Rows from block 8 of the image encoder of a small contrastive image-text model, named by matrix and row number. Rows with one number belong to one channel. Each number is 500 + 50 x the weight over its row's rms, rounded and kept within 0 to 999. All counts start at 0. Numbers have three digits each.
After each channel's rows are labels from the 100 images, of 14848, where the channel reaches its highest value: "top examples" is what is common among them. Only what is clearly more common there than usual is listed. The data: photos of plants and fungi (iNaturalist). In brackets: how many of the 100.
# convs0: expand pointwise conv (encoder.blocks.8.convs.0.weight, 336x56x1x1), inputs 0-55
# convs1: depthwise 5x5 conv, stride 2 (encoder.blocks.8.convs.1.weight, 336x1x5x5), a 5x5 kernel
# convs2: project pointwise conv (encoder.blocks.8.convs.2.weight, 88x336x1x1, transposed), outputs 0-87

convs0.195:423573527507479492533462492493505589484394588476556504499545480529573530490432500508542524435555517539519483502442618528473428507536511474458521574466379376532488463506
convs1.195:527525404523520501497436436558518426490480551421415449511546436493465456571
convs2.195:489551475452485466460508543528519487387522474504502512502484541551585507539473511443401513492474507445475573538418538571553586463496382498552461529512548622528491530549509539464528497519602456564498391482565497414505567414432489563559529490448543534480488482465614
top examples: class Liliopsida (26)

convs0.233:458431527499608487471468448505476570405474431483429511499512472550546510457451498479595557518559607531536485427523472621486434480575391548527479475484507517461517490518
convs1.233:487564543534517509574566549508560558530497506501515573618556438527551570507
convs2.233:468498408461485558549551426529456536375472437495525463503472454540497435445533385539510554447471533452565544503463379546495524557459545416455430495549593463593520451444466498482557523531479429492520536506542474411534509513425510467478461493393566511525425486479534
top examples: order Lamiales (25)

convs0.6:512460567536522547594542436470475408553577432488470447555469416514532486454512495581569461431427541509546478461482506465446424535531545542534431498568466581471490442575
convs1.6:486491559512523495556581536525529590582596580528515581571534525503506523520
convs2.6:488500583479529487506535424536519473428489504384537556504533455494500487590479509537523531505586410553455535472521563445578498554490447567548392403485493515516539446502393547484521482464592410443595498448511570466514459610505504568468468576456520580489515505511508
top examples: order Asterales (30); family: Asteraceae (30)

convs0.196:500467428528434490495504382501410455495513506561431441503528453498574516532435609488411474593552537397530523486554503484519499552452469521509563416498545512532506482589
convs1.196:502543558532529520499511601584474573558536510534508540548538533549539588588
convs2.196:531464485495459470496515431506422549480491467449496606488574574506520479517404429621410388594511476515476552498479519492528484495462449507543571456499435455493474642470505502568533495513548425424430469515590472452569545443478480522481534454499446564436461515540463
top examples: order Lamiales (26)

convs0.263:557542572559547479542510463468516467544516514558544520538512532481437433475458549456521553535541451557419494496517525503578495473475469522505473567583485597690506433468
convs1.263:481454473522549422443501556560474452518568564387531584541495458499514556473
convs2.263:483559477558546429447468526383504502500484440447526473495574506615537474558558564448525577486597510563481495455439585488568519519485527531584518500521529583447536452458453541521493477528554463548496441489527454501378613515421499572469539511562558461546486449449553
top examples: order Asterales (31); family: Asteraceae (30)

convs0.241:443481462516481540477477494445477542460440565496493420422499525434523491463531433482448532574502458560551546497541474518464386503496400568461475557578406574569542502410
convs1.241:564521563593531529580537539546477556492519563503453548489448456461433436431
convs2.241:456473468456545513524523521546467419547478581401448562508528491487532460606534562507554528476477515517478484580393632501485474562451484487571520576485463464522467514575553401444520539533431482547481497458507459442466453539488578481444441565533477540487655533470494
top examples: class Liliopsida (30); order Asparagales (25)

convs0.9:533522478489577605520549454535561460529441519530504513438473494543508491462440542438505427495583417578505431437457508514480551504573487550437460383398536513527530507422
convs1.9:551514525529528475535579553559546519575531512500456465482420408484405426473
convs2.9:475618494573548511564500448557398499506513573486466531416486531526451496488497478410447452475524513455561447452573430520446535454471462511524427441531540524578589451528487497582528453446460530474399587554523477537510536412510513482455592525459508439588515509588455
top examples: order Asterales (35); family: Asteraceae (35)

convs0.245:419454472401569421595514511518506467459576488514436492399571480445463500523393448483582561512451453498536477519470450551560459501470497525491469442561484542539517536592
convs1.245:488485556531520480567559572501481597596542470533540553518458485416478433447
convs2.245:503455456526478505557500483458617561405468545556473394475578528526454499483411490459471539581527480545474511481501433512577463552505434528502422495499578530498508392470474471474563418508527408503552504582510484479544482457493462586654423539565518543465468519483507
top examples: order Lamiales (34)

convs0.224:529492501506377522519530523524510369548449463462480417423448570527514481527498457548462490535560432439565517475419505447380487485553480444516521536520453455487461509400
convs1.224:539551529488552541488469474441501524431422431454391452452432466425472514523
convs2.224:423498511548607515517531483556485537495493518449529556611568452494541541563546534458506547429524528427508437479496553531499523595486523552568474584410501500620498523475548463426462564474525442469501480536521446514501546584484502516477629431472581525572504396550521
top examples: order Asterales (33); family: Asteraceae (33)

convs0.251:486467595554472424441509554538435451497555478505425482450421537498569467495485526559511521403507462555533479620460557506433473419487460460572570443566547473528509537448
convs1.251:453520482485487477504529483473543527535559501511584613579578579506541561575
convs2.251:435431482441601452464546508513440619547521441522428512574502501515517505473568546506457468492514436544460462509530466543406515545488487496384474504392523493431500527362454506372483512567460495497599517524534521524430464533564522497511538480535473489533447525393503
top examples: class Liliopsida (26)

convs0.304:535516455483499634547540427487525394518537516566513520467486542587569467573490558419432490511530483458584499511499570388490475420524505538497496533483442555587482498468
convs1.304:486520523569519498546556516458542571591539552546522593595586511527516529500
convs2.304:546462452614554539611475458473497531546537636472489497550483524495597408511549534510537510490500444536517560519420555508528539520504583489555527449449516503503579437545581468509497532499497414597459448487416479512502492572421478449473492477390580472551536512457553
top examples: order Asterales (29); family: Asteraceae (29)

convs0.312:516560478527552489528481440509456606487516483488451554455466507447567548523480504429504468591418408513560527521507542526468398637501457416487517508459532454513538456403
convs1.312:544595521574621530561552572544543528551522517549512496573484523502475500537
convs2.312:498451481545459544423440608530461460497561507473500534553572477583511435473533486538516506531538461354544515470500502549516521396455422496494448573491543537477520558502551575426509460548499509548566368443569389421497474459479498523531522488462582472539536460542552
top examples: class Liliopsida (26)

convs0.229:476523489516470687577521527490456469533482538490476477488524500524504512507479421479405469454519477434665561519519572515499447501517540482465461548580530566516535529534
convs1.229:469517524579431421431506607513463452575558545475445455463562506485485531498
convs2.229:568458434532469560541487518582457448493575551465433450549633470483532462582523489481493437400472443422549557498502498550441596444521585560543475450449477489460467406484567512562490530558541485488580484479460512483498501430498432388509551510498544506502591461470537
top examples: order Asterales (49); family: Asteraceae (49)

convs0.305:397596437474497557579489475438483478528488475538562503440574523538437539567557491478395499507468434414555470539561476388474460459469492545430448490458554513496553503510
convs1.305:432414426448488430415437477500447516557495584453521523570508500525556485498
convs2.305:472524501519568486583503542418489507477530503462521450515555487482511497566432545419500513563529457509480535462527500503392645554417445498511370517500474474584422531597481595517521628457491497492534492526487580488485522509466446503364515492532473485519538495520586
top examples: order Asterales (27); family: Asteraceae (27)

convs0.150:519624446507497563452483433485481447483567567444510529543568520581496396487502451527468586528494588454587486461500588467446622485497423485491459477479513522490504465495
convs1.150:425460434443470420458428480439452481454485457527522559548465547567520521582
convs2.150:436525441553474577515530476518416522511485396446484481501508561513487498500425506513546516513550526545561442577552445465539458477503423480482542471440501577401569529493531457624517525436483494514577431409585537528466540546421612509553480547462494576487465544401521
top examples: order Asterales (39); family: Asteraceae (38)

convs0.121:524495465473502589447405571610402482423510443560490491468524566482591516532466388464498501452452531431531459550508447543480530501440524485440573529434542455507449515491
convs1.121:523565490397456528512513449495465474451506522517565481570456432529606505410
convs2.121:509515389554582491580471593491538544600543462556544438529494506525549432493534517441525522402463453488530518541444535457395440534408493462499510445476562497426480439403513465532535467605503600533509530567486431510494564510525411544540509552473564450495477452512503
top examples: class Liliopsida (30)

convs0.265:586465478490562457543471541534552503546457411504474464517452438492462585440483403402504559476442440566541411514505451529564458510494493536533468434597481462473446432555
convs1.265:543575562589566539555566533519486462532468475480423432430446452462477467518
convs2.265:511512446502565566517567499539465535524477494579571502449454573567577516573477431474473543603474507507473566561446398460449481581520439452521567478491520522488480549492554492564515383414543438582533504457399528433496435554497488578549522501502439509454479529537589
top examples: order Lamiales (25)

convs0.320:413517531445496462520547476500520375442433450495459485486453494467564490447486435507500503402614423609505547464401502535454479384495529545536519525511466523505528473523
convs1.320:437501513541503468426532496536407497533592542433443571586526438482483460530
convs2.320:534458564575407505483550538530422558545512447508473418431457497496573540530592534533468567519543532489415594479536519478482415442456401567485483428529499580489431480443503529504520492471489561600455532461511476530471480541616639465488480548531460481500554495482550
top examples: order Asterales (28); family: Asteraceae (28)

convs0.214:530557549411499584530631491548507461455595512516496532550598470477500433480497458456478492502481500585616549513468618522493520410544566537463498455509463476499488469505
convs1.214:431460472483515445421515521563533463520507554526581560541443582509458434421
convs2.214:575448490505481484509504532563469505544455386394427496538517561475504512497479549493506546468529542514520510439489561616494534456592505461599483534478444610494487548563522482573566507518550490480604480542509492587591531527577518423582486514480491472565577393488532
top examples: order Asterales (43); family: Asteraceae (43)

convs0.0:418505512452555489487534558500437518435417541477447439513507515444421547506504484431435512534492521487586508442456525576508541518545434540397428521389593550495424478480
convs1.0:456488463505465470418444431493473480462445431483491490523543575579563553602
convs2.0:491526543456547557578489502557422421472553470496458473437435531625558480426485468471466404484527521489464476443587477542419521517457472524546406469486449617451522546549497580520503476475446582433511497458480419449486479560470458553493557551432500568463559443570473
top examples: class Liliopsida (27)