A small contrastive image-text model, trained from scratch.
Model: 1.91M parameters, encoder arch efficientnet, text encoder layers 6, text encoder norm layernorm.
Training: 6800 steps, batches of 512.
Data: trained on photos of plants and fungi (iNaturalist), 45211 training examples, 77.0 epochs.
Rows from block 7 of the image encoder of a small contrastive image-text model, named by matrix and row number. Rows with one number belong to one channel. Each number is 500 + 25 x the weight over its row's rms, rounded and kept within 0 to 999. All counts start at 0. Numbers have three digits each.
After each channel's rows are labels from the 100 images, of 14848, where the channel reaches its highest value: "strongest on" is what is common among them. Only what is clearly more common there than usual is listed. The data: photos of plants and fungi (iNaturalist). In brackets: how many of the 100.
# convs0: expand pointwise conv (encoder.blocks.7.convs.0.weight, 336x56x1x1), inputs 0-55
# convs1: depthwise 5x5 conv (encoder.blocks.7.convs.1.weight, 336x1x5x5), a 5x5 kernel
# convs2: project pointwise conv (encoder.blocks.7.convs.2.weight, 56x336x1x1, transposed), outputs 0-55

convs0.2:514479471496489529485496560518503516457482457498508513515533503510464506467474486481521501444502528536499523454510509515514508487497471494554477483524522542532523507522
convs1.2:478502512536480459477527520483463519530521499459524522503465478465511528492
convs2.2:488487501497572498518494522521452541510513444483503499471535543479510505532471461481505505484492487470498487496533489480560503516452516506506501517492483501503491498543
strongest on: order Fabales (26); family: Fabaceae (26)

convs0.69:477543472504517498545482504469480539522452541517536487486472515495529510506546503521509508531487505501499522486470453529483485533520511473515492483473540468497536468488
convs1.69:512501511487458526481494488459515491490530524491462490545531469454502513528
convs2.69:537544504533514487515486459494554477506486538523497472458505482504500439502516464512515523518463491500490456500513514512514497519502484446504525515482548507508543495505
strongest on: order Asparagales (40); family: Asparagaceae (39); text has "yucca" (32)

convs0.219:463539504518513461509491524507495470504462554540509499466510490486548479473513510481511496524481493483509465500530557558504482513520487507478458472535495493494517514520
convs1.219:501497538545460456474540472485512472492477461498490488501507476522527491507
convs2.219:463538503504508498519474472486477492458498488461492508483526511512466429503489528516512508499519474497532543524533532466493509496525461464507546479499486498513538467485
strongest on: order Lamiales (30); family: Plantaginaceae (29); text has "speedwell" (29); text has "veronica" (29)

convs0.274:492544499523516482497521504444505486528486492550492499527511498485469578515505501494497481499483521481523473506543524485465544479488511523454508490472522467506530523506
convs1.274:500512537543544508548508503500549535517524492539529504522513505510503505514
convs2.274:488463495482492495509510498449505464510507491494500498502534479470459549467543515530542517459512502521508481501454480486537525490510555507524493454476489513487465514496
strongest on: class Liliopsida (27)

convs0.162:515507480485468509501516511499510460486490496538481487469534535475478491509490533463431500552523439489514511554534481501487519493530478494505508476498500512519532487478
convs1.162:508519485530498557493485480531521470488465500532510489464470516512472472468
convs2.162:500506500530497491515473533478495540512479508484546512458517485479523492525522489507526520500431502529516490476481506556484465537471501480504523462475517498481558499482
strongest on: family: Asteraceae (31); order: Asterales (31); order Ranunculales (25)

convs0.1:501501470559529436493493520472491522459470506468505557516515471491530523511469528499515471481531530491471514493473507503484501513491512509482476506532545503459495479494
convs1.1:472534501509505465520526503462475514497482456487507530486464484534545524491
convs2.1:503480498484528523487463512473472552508470518505514520528477471455503539534489488513496496480493474496445496548516492468561510527512526498486519542482495459491499505485
strongest on: order Fabales (28); family: Fabaceae (28)

convs0.284:498564453491512543511480517525518528497483537501494486452532531500512495521489509512480453489550515495521531510512487492489489508525484510548525456493502498459518498538
convs1.284:515451512515523494476523541473473468521510499488465503490463488458472478510
convs2.284:536546457510508524499495529503484465497505512541460492457495509515532462482483477494498496540514501483506478493499525515485545512491528528485500444511484499439466483527
strongest on: order Asterales (29); family: Asteraceae (29)

convs0.217:525464516478470504531470494507472526495503510507417515501458529469537486458480497466512490527513475483504505526499509486495471476468510469497543533518526489470494514481
convs1.217:459516520499464509527509488469502535542518467476523514491464469481467477501
convs2.217:502440491527491494470455492528482497475502486491476469518508516555506500493486514509505448479479497513501526496477466526555500512498494506525579533513498510502535514494
strongest on: class Liliopsida (30)

convs0.39:487466484509508509523496541516518480498508505475466474459518509490554445523476503532522482493542562481526506471492505514477448525506498522505501492517474509500539499462
convs1.39:491509471474499491491522542516451456483522533455484491500523501521509527529
convs2.39:450473527447479530483472499455493498509491487515506541497496512528506525501539473488506503477477511497471522509507538492516490521526523559464483505526495485474545546482
strongest on: order Lamiales (27)

convs0.301:448503469504468514520466547492530518514509491454536503456537523508525494490487458537498511465500547475500511514521494525498510486483530498516529529509476486470538505473
convs1.301:497453473506532486459511535496473488478535506495464500494519507451483526525
convs2.301:452531492498487522483476509510511565504487494503508544445517510511447493468479499534500489480522508468527484523522510490544552493497527488507513474519511497453521493480
strongest on: class: Liliopsida (32); order Asparagales (28); family: Asparagaceae (27)

convs0.93:474502509506487542496536498489484496474443471515510500530521489489519468509481526509503497540514466476554503482482427508502484517504460488508514521447499468462514488501
convs1.93:495510482506493520513474486514520491487491515525539529539527528537516545553
convs2.93:493479548495499504519498465488472522506472487511512533527502486446473513483509479460536495539518477497506490470517522557495491498545525522511477531441511518461499480491
strongest on: order Caryophyllales (51); family: Cactaceae (51); text has "cactus" (35)

convs0.170:520494496490495478454448496439502538463542501496477503485482490459471482520542533520536474490499484520484481490482479506488496480509545488517522510475531529493541497468
convs1.170:499524506492512488528501509479511488497523516526509505496530530536550560549
convs2.170:564541550504522526534504472496507537497497510469549507495513485469508524499530488467469527489504535486527470468465475502495488511495459503504504499462486485511534464509
strongest on: class Polypodiopsida (31); text has "fern" (28)

convs0.20:526529523521467472485504510476475541500494487457535502475496478514525503539463486465490537449482518488517498457494501486484487520465523522511509551507531504506539479459
convs1.20:467491474514463477529529532494511510468473533485485514468472467502496539471
convs2.20:467516515500501499486480449513495462519460487504486511492493447513559506503534495514504502478507539505464508469473527477548454498478519506537509547523504504493526534518
strongest on: order Ericales (28)

convs0.195:489514461536511501486527523498503494485517512532481439437505485563495524517519472508490464506533507506521491545510516488484466511528517475492516516523470530455489486507
convs1.195:513537496432468502506476472485540490484479488519527493482485495528504478463
convs2.195:492489512499545484440463467475477512543502508513492529509507519489498479521515530490482487530491421500466491493473493509509521501465519513496519470455539488469491525521
strongest on: order Asterales (32); family: Asteraceae (32)

convs0.194:500478469510516497543513530473468484501499496475494518522515489483547495564422499494505521490521539473466477463485503525486516540486484497504484525514483459501527517503
convs1.194:488466520511486466508516508504458461495544497456500496522534465463505524496
convs2.194:474467527504541508486527508482502534538487504488530549474524493497516478523500495474500523462446489520486475467525544508540523520460525512441489519495486502504502517476
strongest on: order Ericales (28)

convs0.275:477516546532540521491490497529506481462517494528498479496513524551507476498446496527484476483524491507546489510480526479433514488535447506481512492510512479488512525486
convs1.275:499505538484516527506512521520477510466463479468474484498469527550535508527
convs2.275:478505481498493447513480496526488511531514489518495517529538532524520493481482449466447539526510526489481498464520532490493533440469519485498479471491530494478511502527
strongest on: order Asterales (32); family: Asteraceae (32)

convs0.299:495548521531489498517483495521502512462499498446500462514508546483487486544473486495564505540481449537515538531501467495495530509510526513482507500480495510504507496460
convs1.299:539536542526540502493535489520490505478488475501471473477491476484466510464
convs2.299:534498511464496529495510486525530516540502531524525529525518467507463486537475501512488495525482484566506468491508462506480519501514453493524490462517527469520497540535
strongest on: order Caryophyllales (42); family: Cactaceae (38); text has "cactus" (30)

convs0.43:518460512497545468515491517495532522472490497469489520444521487486502511461479500491542484446469493523467480510458510525533499517499520500524518484524496508480439473518
convs1.43:533460446524516502509513527522509519486474466494489448502487468515501521521
convs2.43:495472527499520471510455520501457481504504539485492445484493484475489541510530519511529452479466470461527490511522522484488480531506520488527549509521495504482519511547
strongest on: order Lamiales (27)

convs0.334:490541458507527514524474479520488487518490488466524496507512507479537514508469540529476499547459503516559521491461445522477478505494484462503513471527481522500499530498
convs1.334:505520522455486532504496466479485528520460462530502513464484489506461483471
convs2.334:534528500489515516530523524460495510551464544522490519463462501469504501499484506467526491541443462525541460491459533508498475508510508498508498470489491481486488489497
strongest on: order Asparagales (37); family: Asparagaceae (34); text has "yucca" (27)

convs0.270:471502454478471472527485499475464543486495502546480457542458532507488516476511521466518462508485485480523521494472502473494524493498500499507555502495521466470485528472
convs1.270:493517535534485518510505531524471520474491513481464471471467494526466469464
convs2.270:523483484453532501489459533479479531503498500508519517519500473502514521483511496496549493430523479520465507513550494539514549497482496486544491544489479486477500520485
strongest on: class Liliopsida (40)

convs0.224:502464506510482532532540524476502525514493476516539517489511496446511570517465514463482504495511464513526519501524506510501465455513521478460522491460512475503509499470
convs1.224:489476535531537492495506490504470480518477519440504495486501471449486468508
convs2.224:495486529522481506470497516495480474505468468508486518498491503517553508494531518510495533547508494510482484465473442477462481452513532459457501515466518504486467508459
strongest on: class Liliopsida (28)

convs0.200:487517525509466495480500485486496518497518502476494476517530544460526505496481519489519500557520466485549513447492497555468488476502538498492485493474505448498549477503
convs1.200:502521479475495519513457465523482522441474501476497493486521501526527537532
convs2.200:488531554478507540543520464505481502501511499500530519493436530457503508474492487515510523496476506464529523472520507491489513502462478449483517507463518471498542510489
strongest on: class Liliopsida (40); order Asparagales (25)

convs0.281:521481459464523505484494553518508499477465519532467542510479505474523482527480519482471509493488500487533484531491484467547513462500486528462489499472528484483551514467
convs1.281:475462469494523531506498498549488475502527528530490485475494536478475456498
convs2.281:511523521508468511507515523522479481535512484524494483492475491478439496494510461507526499532511462484515495453540449497479506477479526506514507476452499491471463518557
strongest on: class Liliopsida (29)

convs0.251:510491538501488549516513532530460510506502506554527427533532521532474514483481519467491508490500491482510554515478515472528502486481453511488510491501487485499465513490
convs1.251:477525538507470461481496494477519487498484518480487490469493458513497456446
convs2.251:479521476484501483526487498574506505475507537494500480491476480505504505479493489517473504480502558459512502491519556557481494566487477486476480496520500478511535513494
strongest on: order Asterales (33); family: Asteraceae (33)

convs0.181:509538465504480482495499535445494536520469525520490498509521475463540549500518505474504498503499477490503511477508505531452426525492513480519517492535520524530503515518
convs1.181:464493488483489488490462531494480515527542483519508506501454506491450469462
convs2.181:519480479505507480450469474473489529493466516518489512454545481523544530500532491499510530523482519487502520520468459474519446513474493469514553485508505467484517506503
strongest on: class: Liliopsida (33); order Asparagales (29); family: Asparagaceae (26)

convs0.141:489498539486490512495472462484512516512521470538504539511472537529491519486514450470456524501485485522493537521504472493484527466502523530463492478457552462493488503477
convs1.141:484497544538499520547524499466501515510464498498462476511517501457475515531
convs2.141:505496495462528473556486522505474487540541519489507513484542480483476506534535498467566522519455490479469511492533533510519493479509492524490497491476478489501491540475
strongest on: class Liliopsida (31)

convs0.265:521514538524505506430496494493514495487516471537487467484486536484503494451438487523488527441531494499481495507523507458504511516498504473519535503469468482523496477514
convs1.265:548488526517523513533555545517539485514486513519479490492511494475492471493
convs2.265:539502514501474510475439487485488502486483496499495487525522481496480488471494499487463421482539479510528499509515518505513508547504448474442538491483513478498491504525
strongest on: phylum Basidiomycota (35); class Agaricomycetes (35); order Polyporales (29)

convs0.97:490535509536476526481477513527498525507491504502489474503474522471506494522503518497529475484549538471556499479517528535430452519459478511500532477490494471504493500490
convs1.97:501502494476520498536520453467470479507487519467529476517535518504513466456
convs2.97:519538498516495491526467482485465474499490492538457495466458530494557520469502505491534485506505546484509505489474515479506496488484461486535512484497463472489518470438
strongest on: class Liliopsida (29)

convs0.14:514477454509472516505487516556461487521502515465476523489474499473528502466523447528541487468505490533530533465470461494523503480492504483503518469467481503485523500475
convs1.14:493547549506516516544527524528510489526509512459486492495492459496480467493
convs2.14:466536531508508475556509501485473550541501514505492495500467555492484456486537491493507552531502521509522499486494472524479515452501515497488514487472515490538519475480
strongest on: order Caryophyllales (27); family: Cactaceae (26)

convs0.220:532515496513496518488500469457552497478494529517508516470521491444532531459464481504524468470524478500540482484536530509481525497534487502498508498492475485498563488485
convs1.220:498521519511516530521513490528481521461489482489475444480457490464467505474
convs2.220:501495506476498485493438505500495506497508513499503516484529495502468503456491503533489500527503492497443467494501455504506545482511515505447543498443554466460506479518
strongest on: class: Liliopsida (32); order Asparagales (29); family: Asparagaceae (28)

convs0.6:466485489505524491510488550503530505477492497478482468493494471508554507461472513490506518482541573517505495507464532487505497499471506546550495502555502525490485511503
convs1.6:488525477489483521476520510496456496481536531447471504519520495460515538514
convs2.6:480466488475503540484489509438481515501483442517498519493531535499508534517531481488495561499476508489479506471537492479524486486463531504470507517475505470504546523501
strongest on: order Fabales (25); family: Fabaceae (25)

convs0.77:526479519492532498487500503514476460541508511531479507455556460507492481509486540487496458492490516464523496481531529512490470458518495509526502469476530513561503517524
convs1.77:491504478489494494536449501528484513469520477481470521546493520508489513443
convs2.77:478489529551534492478473503501475539498512473498406517517460486494516464491516520503516514516467545489499507462499492484504491498487514513464501490472494541520505510533
strongest on: order Lamiales (26)

convs0.289:463488479516503534479512521480528503533462484489475534505487450529523507525459502510511483457460514511526543523508497511473488484562521525536487531500526522516524521501
convs1.289:516514506488459465540500508466469512520502483493524520507467466506548492458
convs2.289:475485514521532496505481479447516516530517473504497529539529498474466472495534531522521510456471490534486509489486487453534535491524538518476518504472517536483489536522
strongest on: class Liliopsida (25)

convs0.237:504483496493506481468515511516523553509564470466488497522487457455502501490537485503556530478489510516500489480462474502538477524513551516519513511502490535496481507532
convs1.237:463505473479503485493506467505469465503500449500524529546507510491550520483
convs2.237:479516513457519523551500495497482512525517470508498458479529518478465499510483442497493501482483522477529504510517466487498512463479523500502461492461481428457515504514
strongest on: order Lamiales (27)

convs0.203:497459504469503450489523503565476512486536467487463528531511449487501485498503500494512482510497506468507495533442520538508520471516512478509514497518531530520494492545
convs1.203:542513492476525502537476470532520481470468471497506455472484489465521486498
convs2.203:514543485499525539512522503538505519479495516501509487480493509478518519457510525439491462512517458469512483522512527451480512481528462510468527501452520509512461472501
strongest on: order Lamiales (27)

convs0.228:469488545507547519476477497483497475512513483497480529493489485499505492542513510533513447475468510516522509440512432482492472508490481486485520494497473500547524466477
convs1.228:517508496511507501508476512520523545527546529527521528553493522509529508536
convs2.228:494493555473477548521523459502529513476540480470535542499522473463523544506534527469500481453539503513502486465487494503505484509519492500476484482485497523503517519468
strongest on: order Caryophyllales (27); family: Cactaceae (26); class: Liliopsida (26)

convs0.101:488493543504501471457476464495509532476493521513517495535529481496500560502459459507581523529511500498518516483467480507481493482489457530490512505482486516527513519501
convs1.101:483490464529470515475493510529549492458496533520503501465532465510497471512
convs2.101:529551483523520529517526530527503533496498514535490545447498517451510503522525505485484525517463535499518472522496473492516525472487512535485496493491487491505472454450
strongest on: order Asterales (27)

convs0.91:479463514491530476556494521485471495505466481492514533446460490451535503491489495500514534455514503539458495492468520489469471488488524517534534514511492486507530504496
convs1.91:485519546548537503526535509535484502461496482493493472503513529473496474474
convs2.91:460443500497483469483496500480511488499506474479498525498487502513529492494539501484511508525503515480454540505529469477527500483471581474493530477521508516539474494456
strongest on: class Liliopsida (26)

convs0.212:540496450525497525569517533500488512443479519468504501475511541515537482515487500548469519485490514520499502467493510521472478539486489489503499498522458498504523486531
convs1.212:498513526483468508513529479485472541493479465466488553520477509528530475487
convs2.212:526479488454522530479517492483476470560501469505510522480516517537513488531458465529495543542472512522439506505503525529501518528481513521483504485530503488498509489470
strongest on: order Lamiales (26)

convs0.175:489493450502502536531493470485492495518479526469489469494538524532490490480525506462470475509498533437523480477539534472485527528509467475526516492485503480523531536499
convs1.175:498510530542527489493508520540502508557533531475515515549508518508488509517
convs2.175:519503479530468475495470459473479531487492489524519512525503464481514525460548471541482524490527513477490485478460462490552508490527483503498553507509506462482516501480
strongest on: order Asterales (30); family: Asteraceae (30)

convs0.24:491505482487469495503489510473480500494478549568510466553497468533455488454514498489467486490495453514502502491499483496467516496518493509481519488468518438487462502493
convs1.24:473501485517499490490511504520508503479515515475538535511492514549560548528
convs2.24:480454520426510479503449504480492516543482493500477544548514484456514515488523522486515500486476486500492472549514504476526530506469511511500511492486534535507485517484
strongest on: class Liliopsida (33)

convs0.324:517506478486506567463489477441491457501507519487514512550548518500523510527515499527505487503515495510543496536523533471528527480525556501499508487484472498491476500494
convs1.324:469466512492515474524526515510487480491512513478464483452483452475464468499
convs2.324:453498467488488551457501474507516503476482515520452522504532477456485475465506532520479508523460510490500478462477503525468498510518510506477507525472532532484449499511
strongest on: family: Asteraceae (31); order: Asterales (31); order Ranunculales (27)

convs0.30:524485555530460494451478506499503533468495502490521499484502490509481535508489519508503550474491479495502548522471442481561514490487523470517510493484524475473500470504
convs1.30:502500515545546522515563511501522545501517513499528523522473508526515497503
convs2.30:488502559535495474480536520495514509507470481466542508458494501488525511508471496503533495532516492503541491488481479499493476451517509475497475505466449562487462493505
strongest on: order Caryophyllales (65); family: Cactaceae (64); text has "cactus" (55)

convs0.295:482495476525480496516510535529489461507504532535484494468497525493517503501482487474519443528503455516550466536503503502549505489548460455489503508511506484476505477537
convs1.295:483503476487473483478468473475531492514476492493533512496551485551493527537
convs2.295:547485471522517487507491460545506510589484533509504471517512498475486504507514472463499518518524469496499513502495508492532481471487471481493549482479511481533532532494
strongest on: order Asterales (35); family: Asteraceae (35)

convs0.73:504495499508533512525487461516527468504499486511491503459528525499489504490459486436503511493477501489545469528486561466444465469495481506495508456490498506499526463499
convs1.73:485450452488476489472462495484509528489477476512541482513471528498476493477
convs2.73:492562509502505500487511488474479544547489532479502500548469482431521494459502473455483513536515466524522511502501505493509489500472475527482510523504490475468517526503
strongest on: order Asterales (39); family: Asteraceae (39)

convs0.276:466479499510529524459518477477480502491537524559481495516533516457489499500507506480509495536483519498479494556561513508540523516544478511511509512497491548521497514477
convs1.276:515511464489456533497494514483539545503533485489517474478498505467499529544
convs2.276:507469531507475440523522494494479532503483480497538518498537526503461478521520477539537524507482516497483479504494486542503530521477522528517473489491503489463478481432
strongest on: order Lamiales (38); family: Plantaginaceae (32); text has "speedwell" (32); text has "veronica" (32)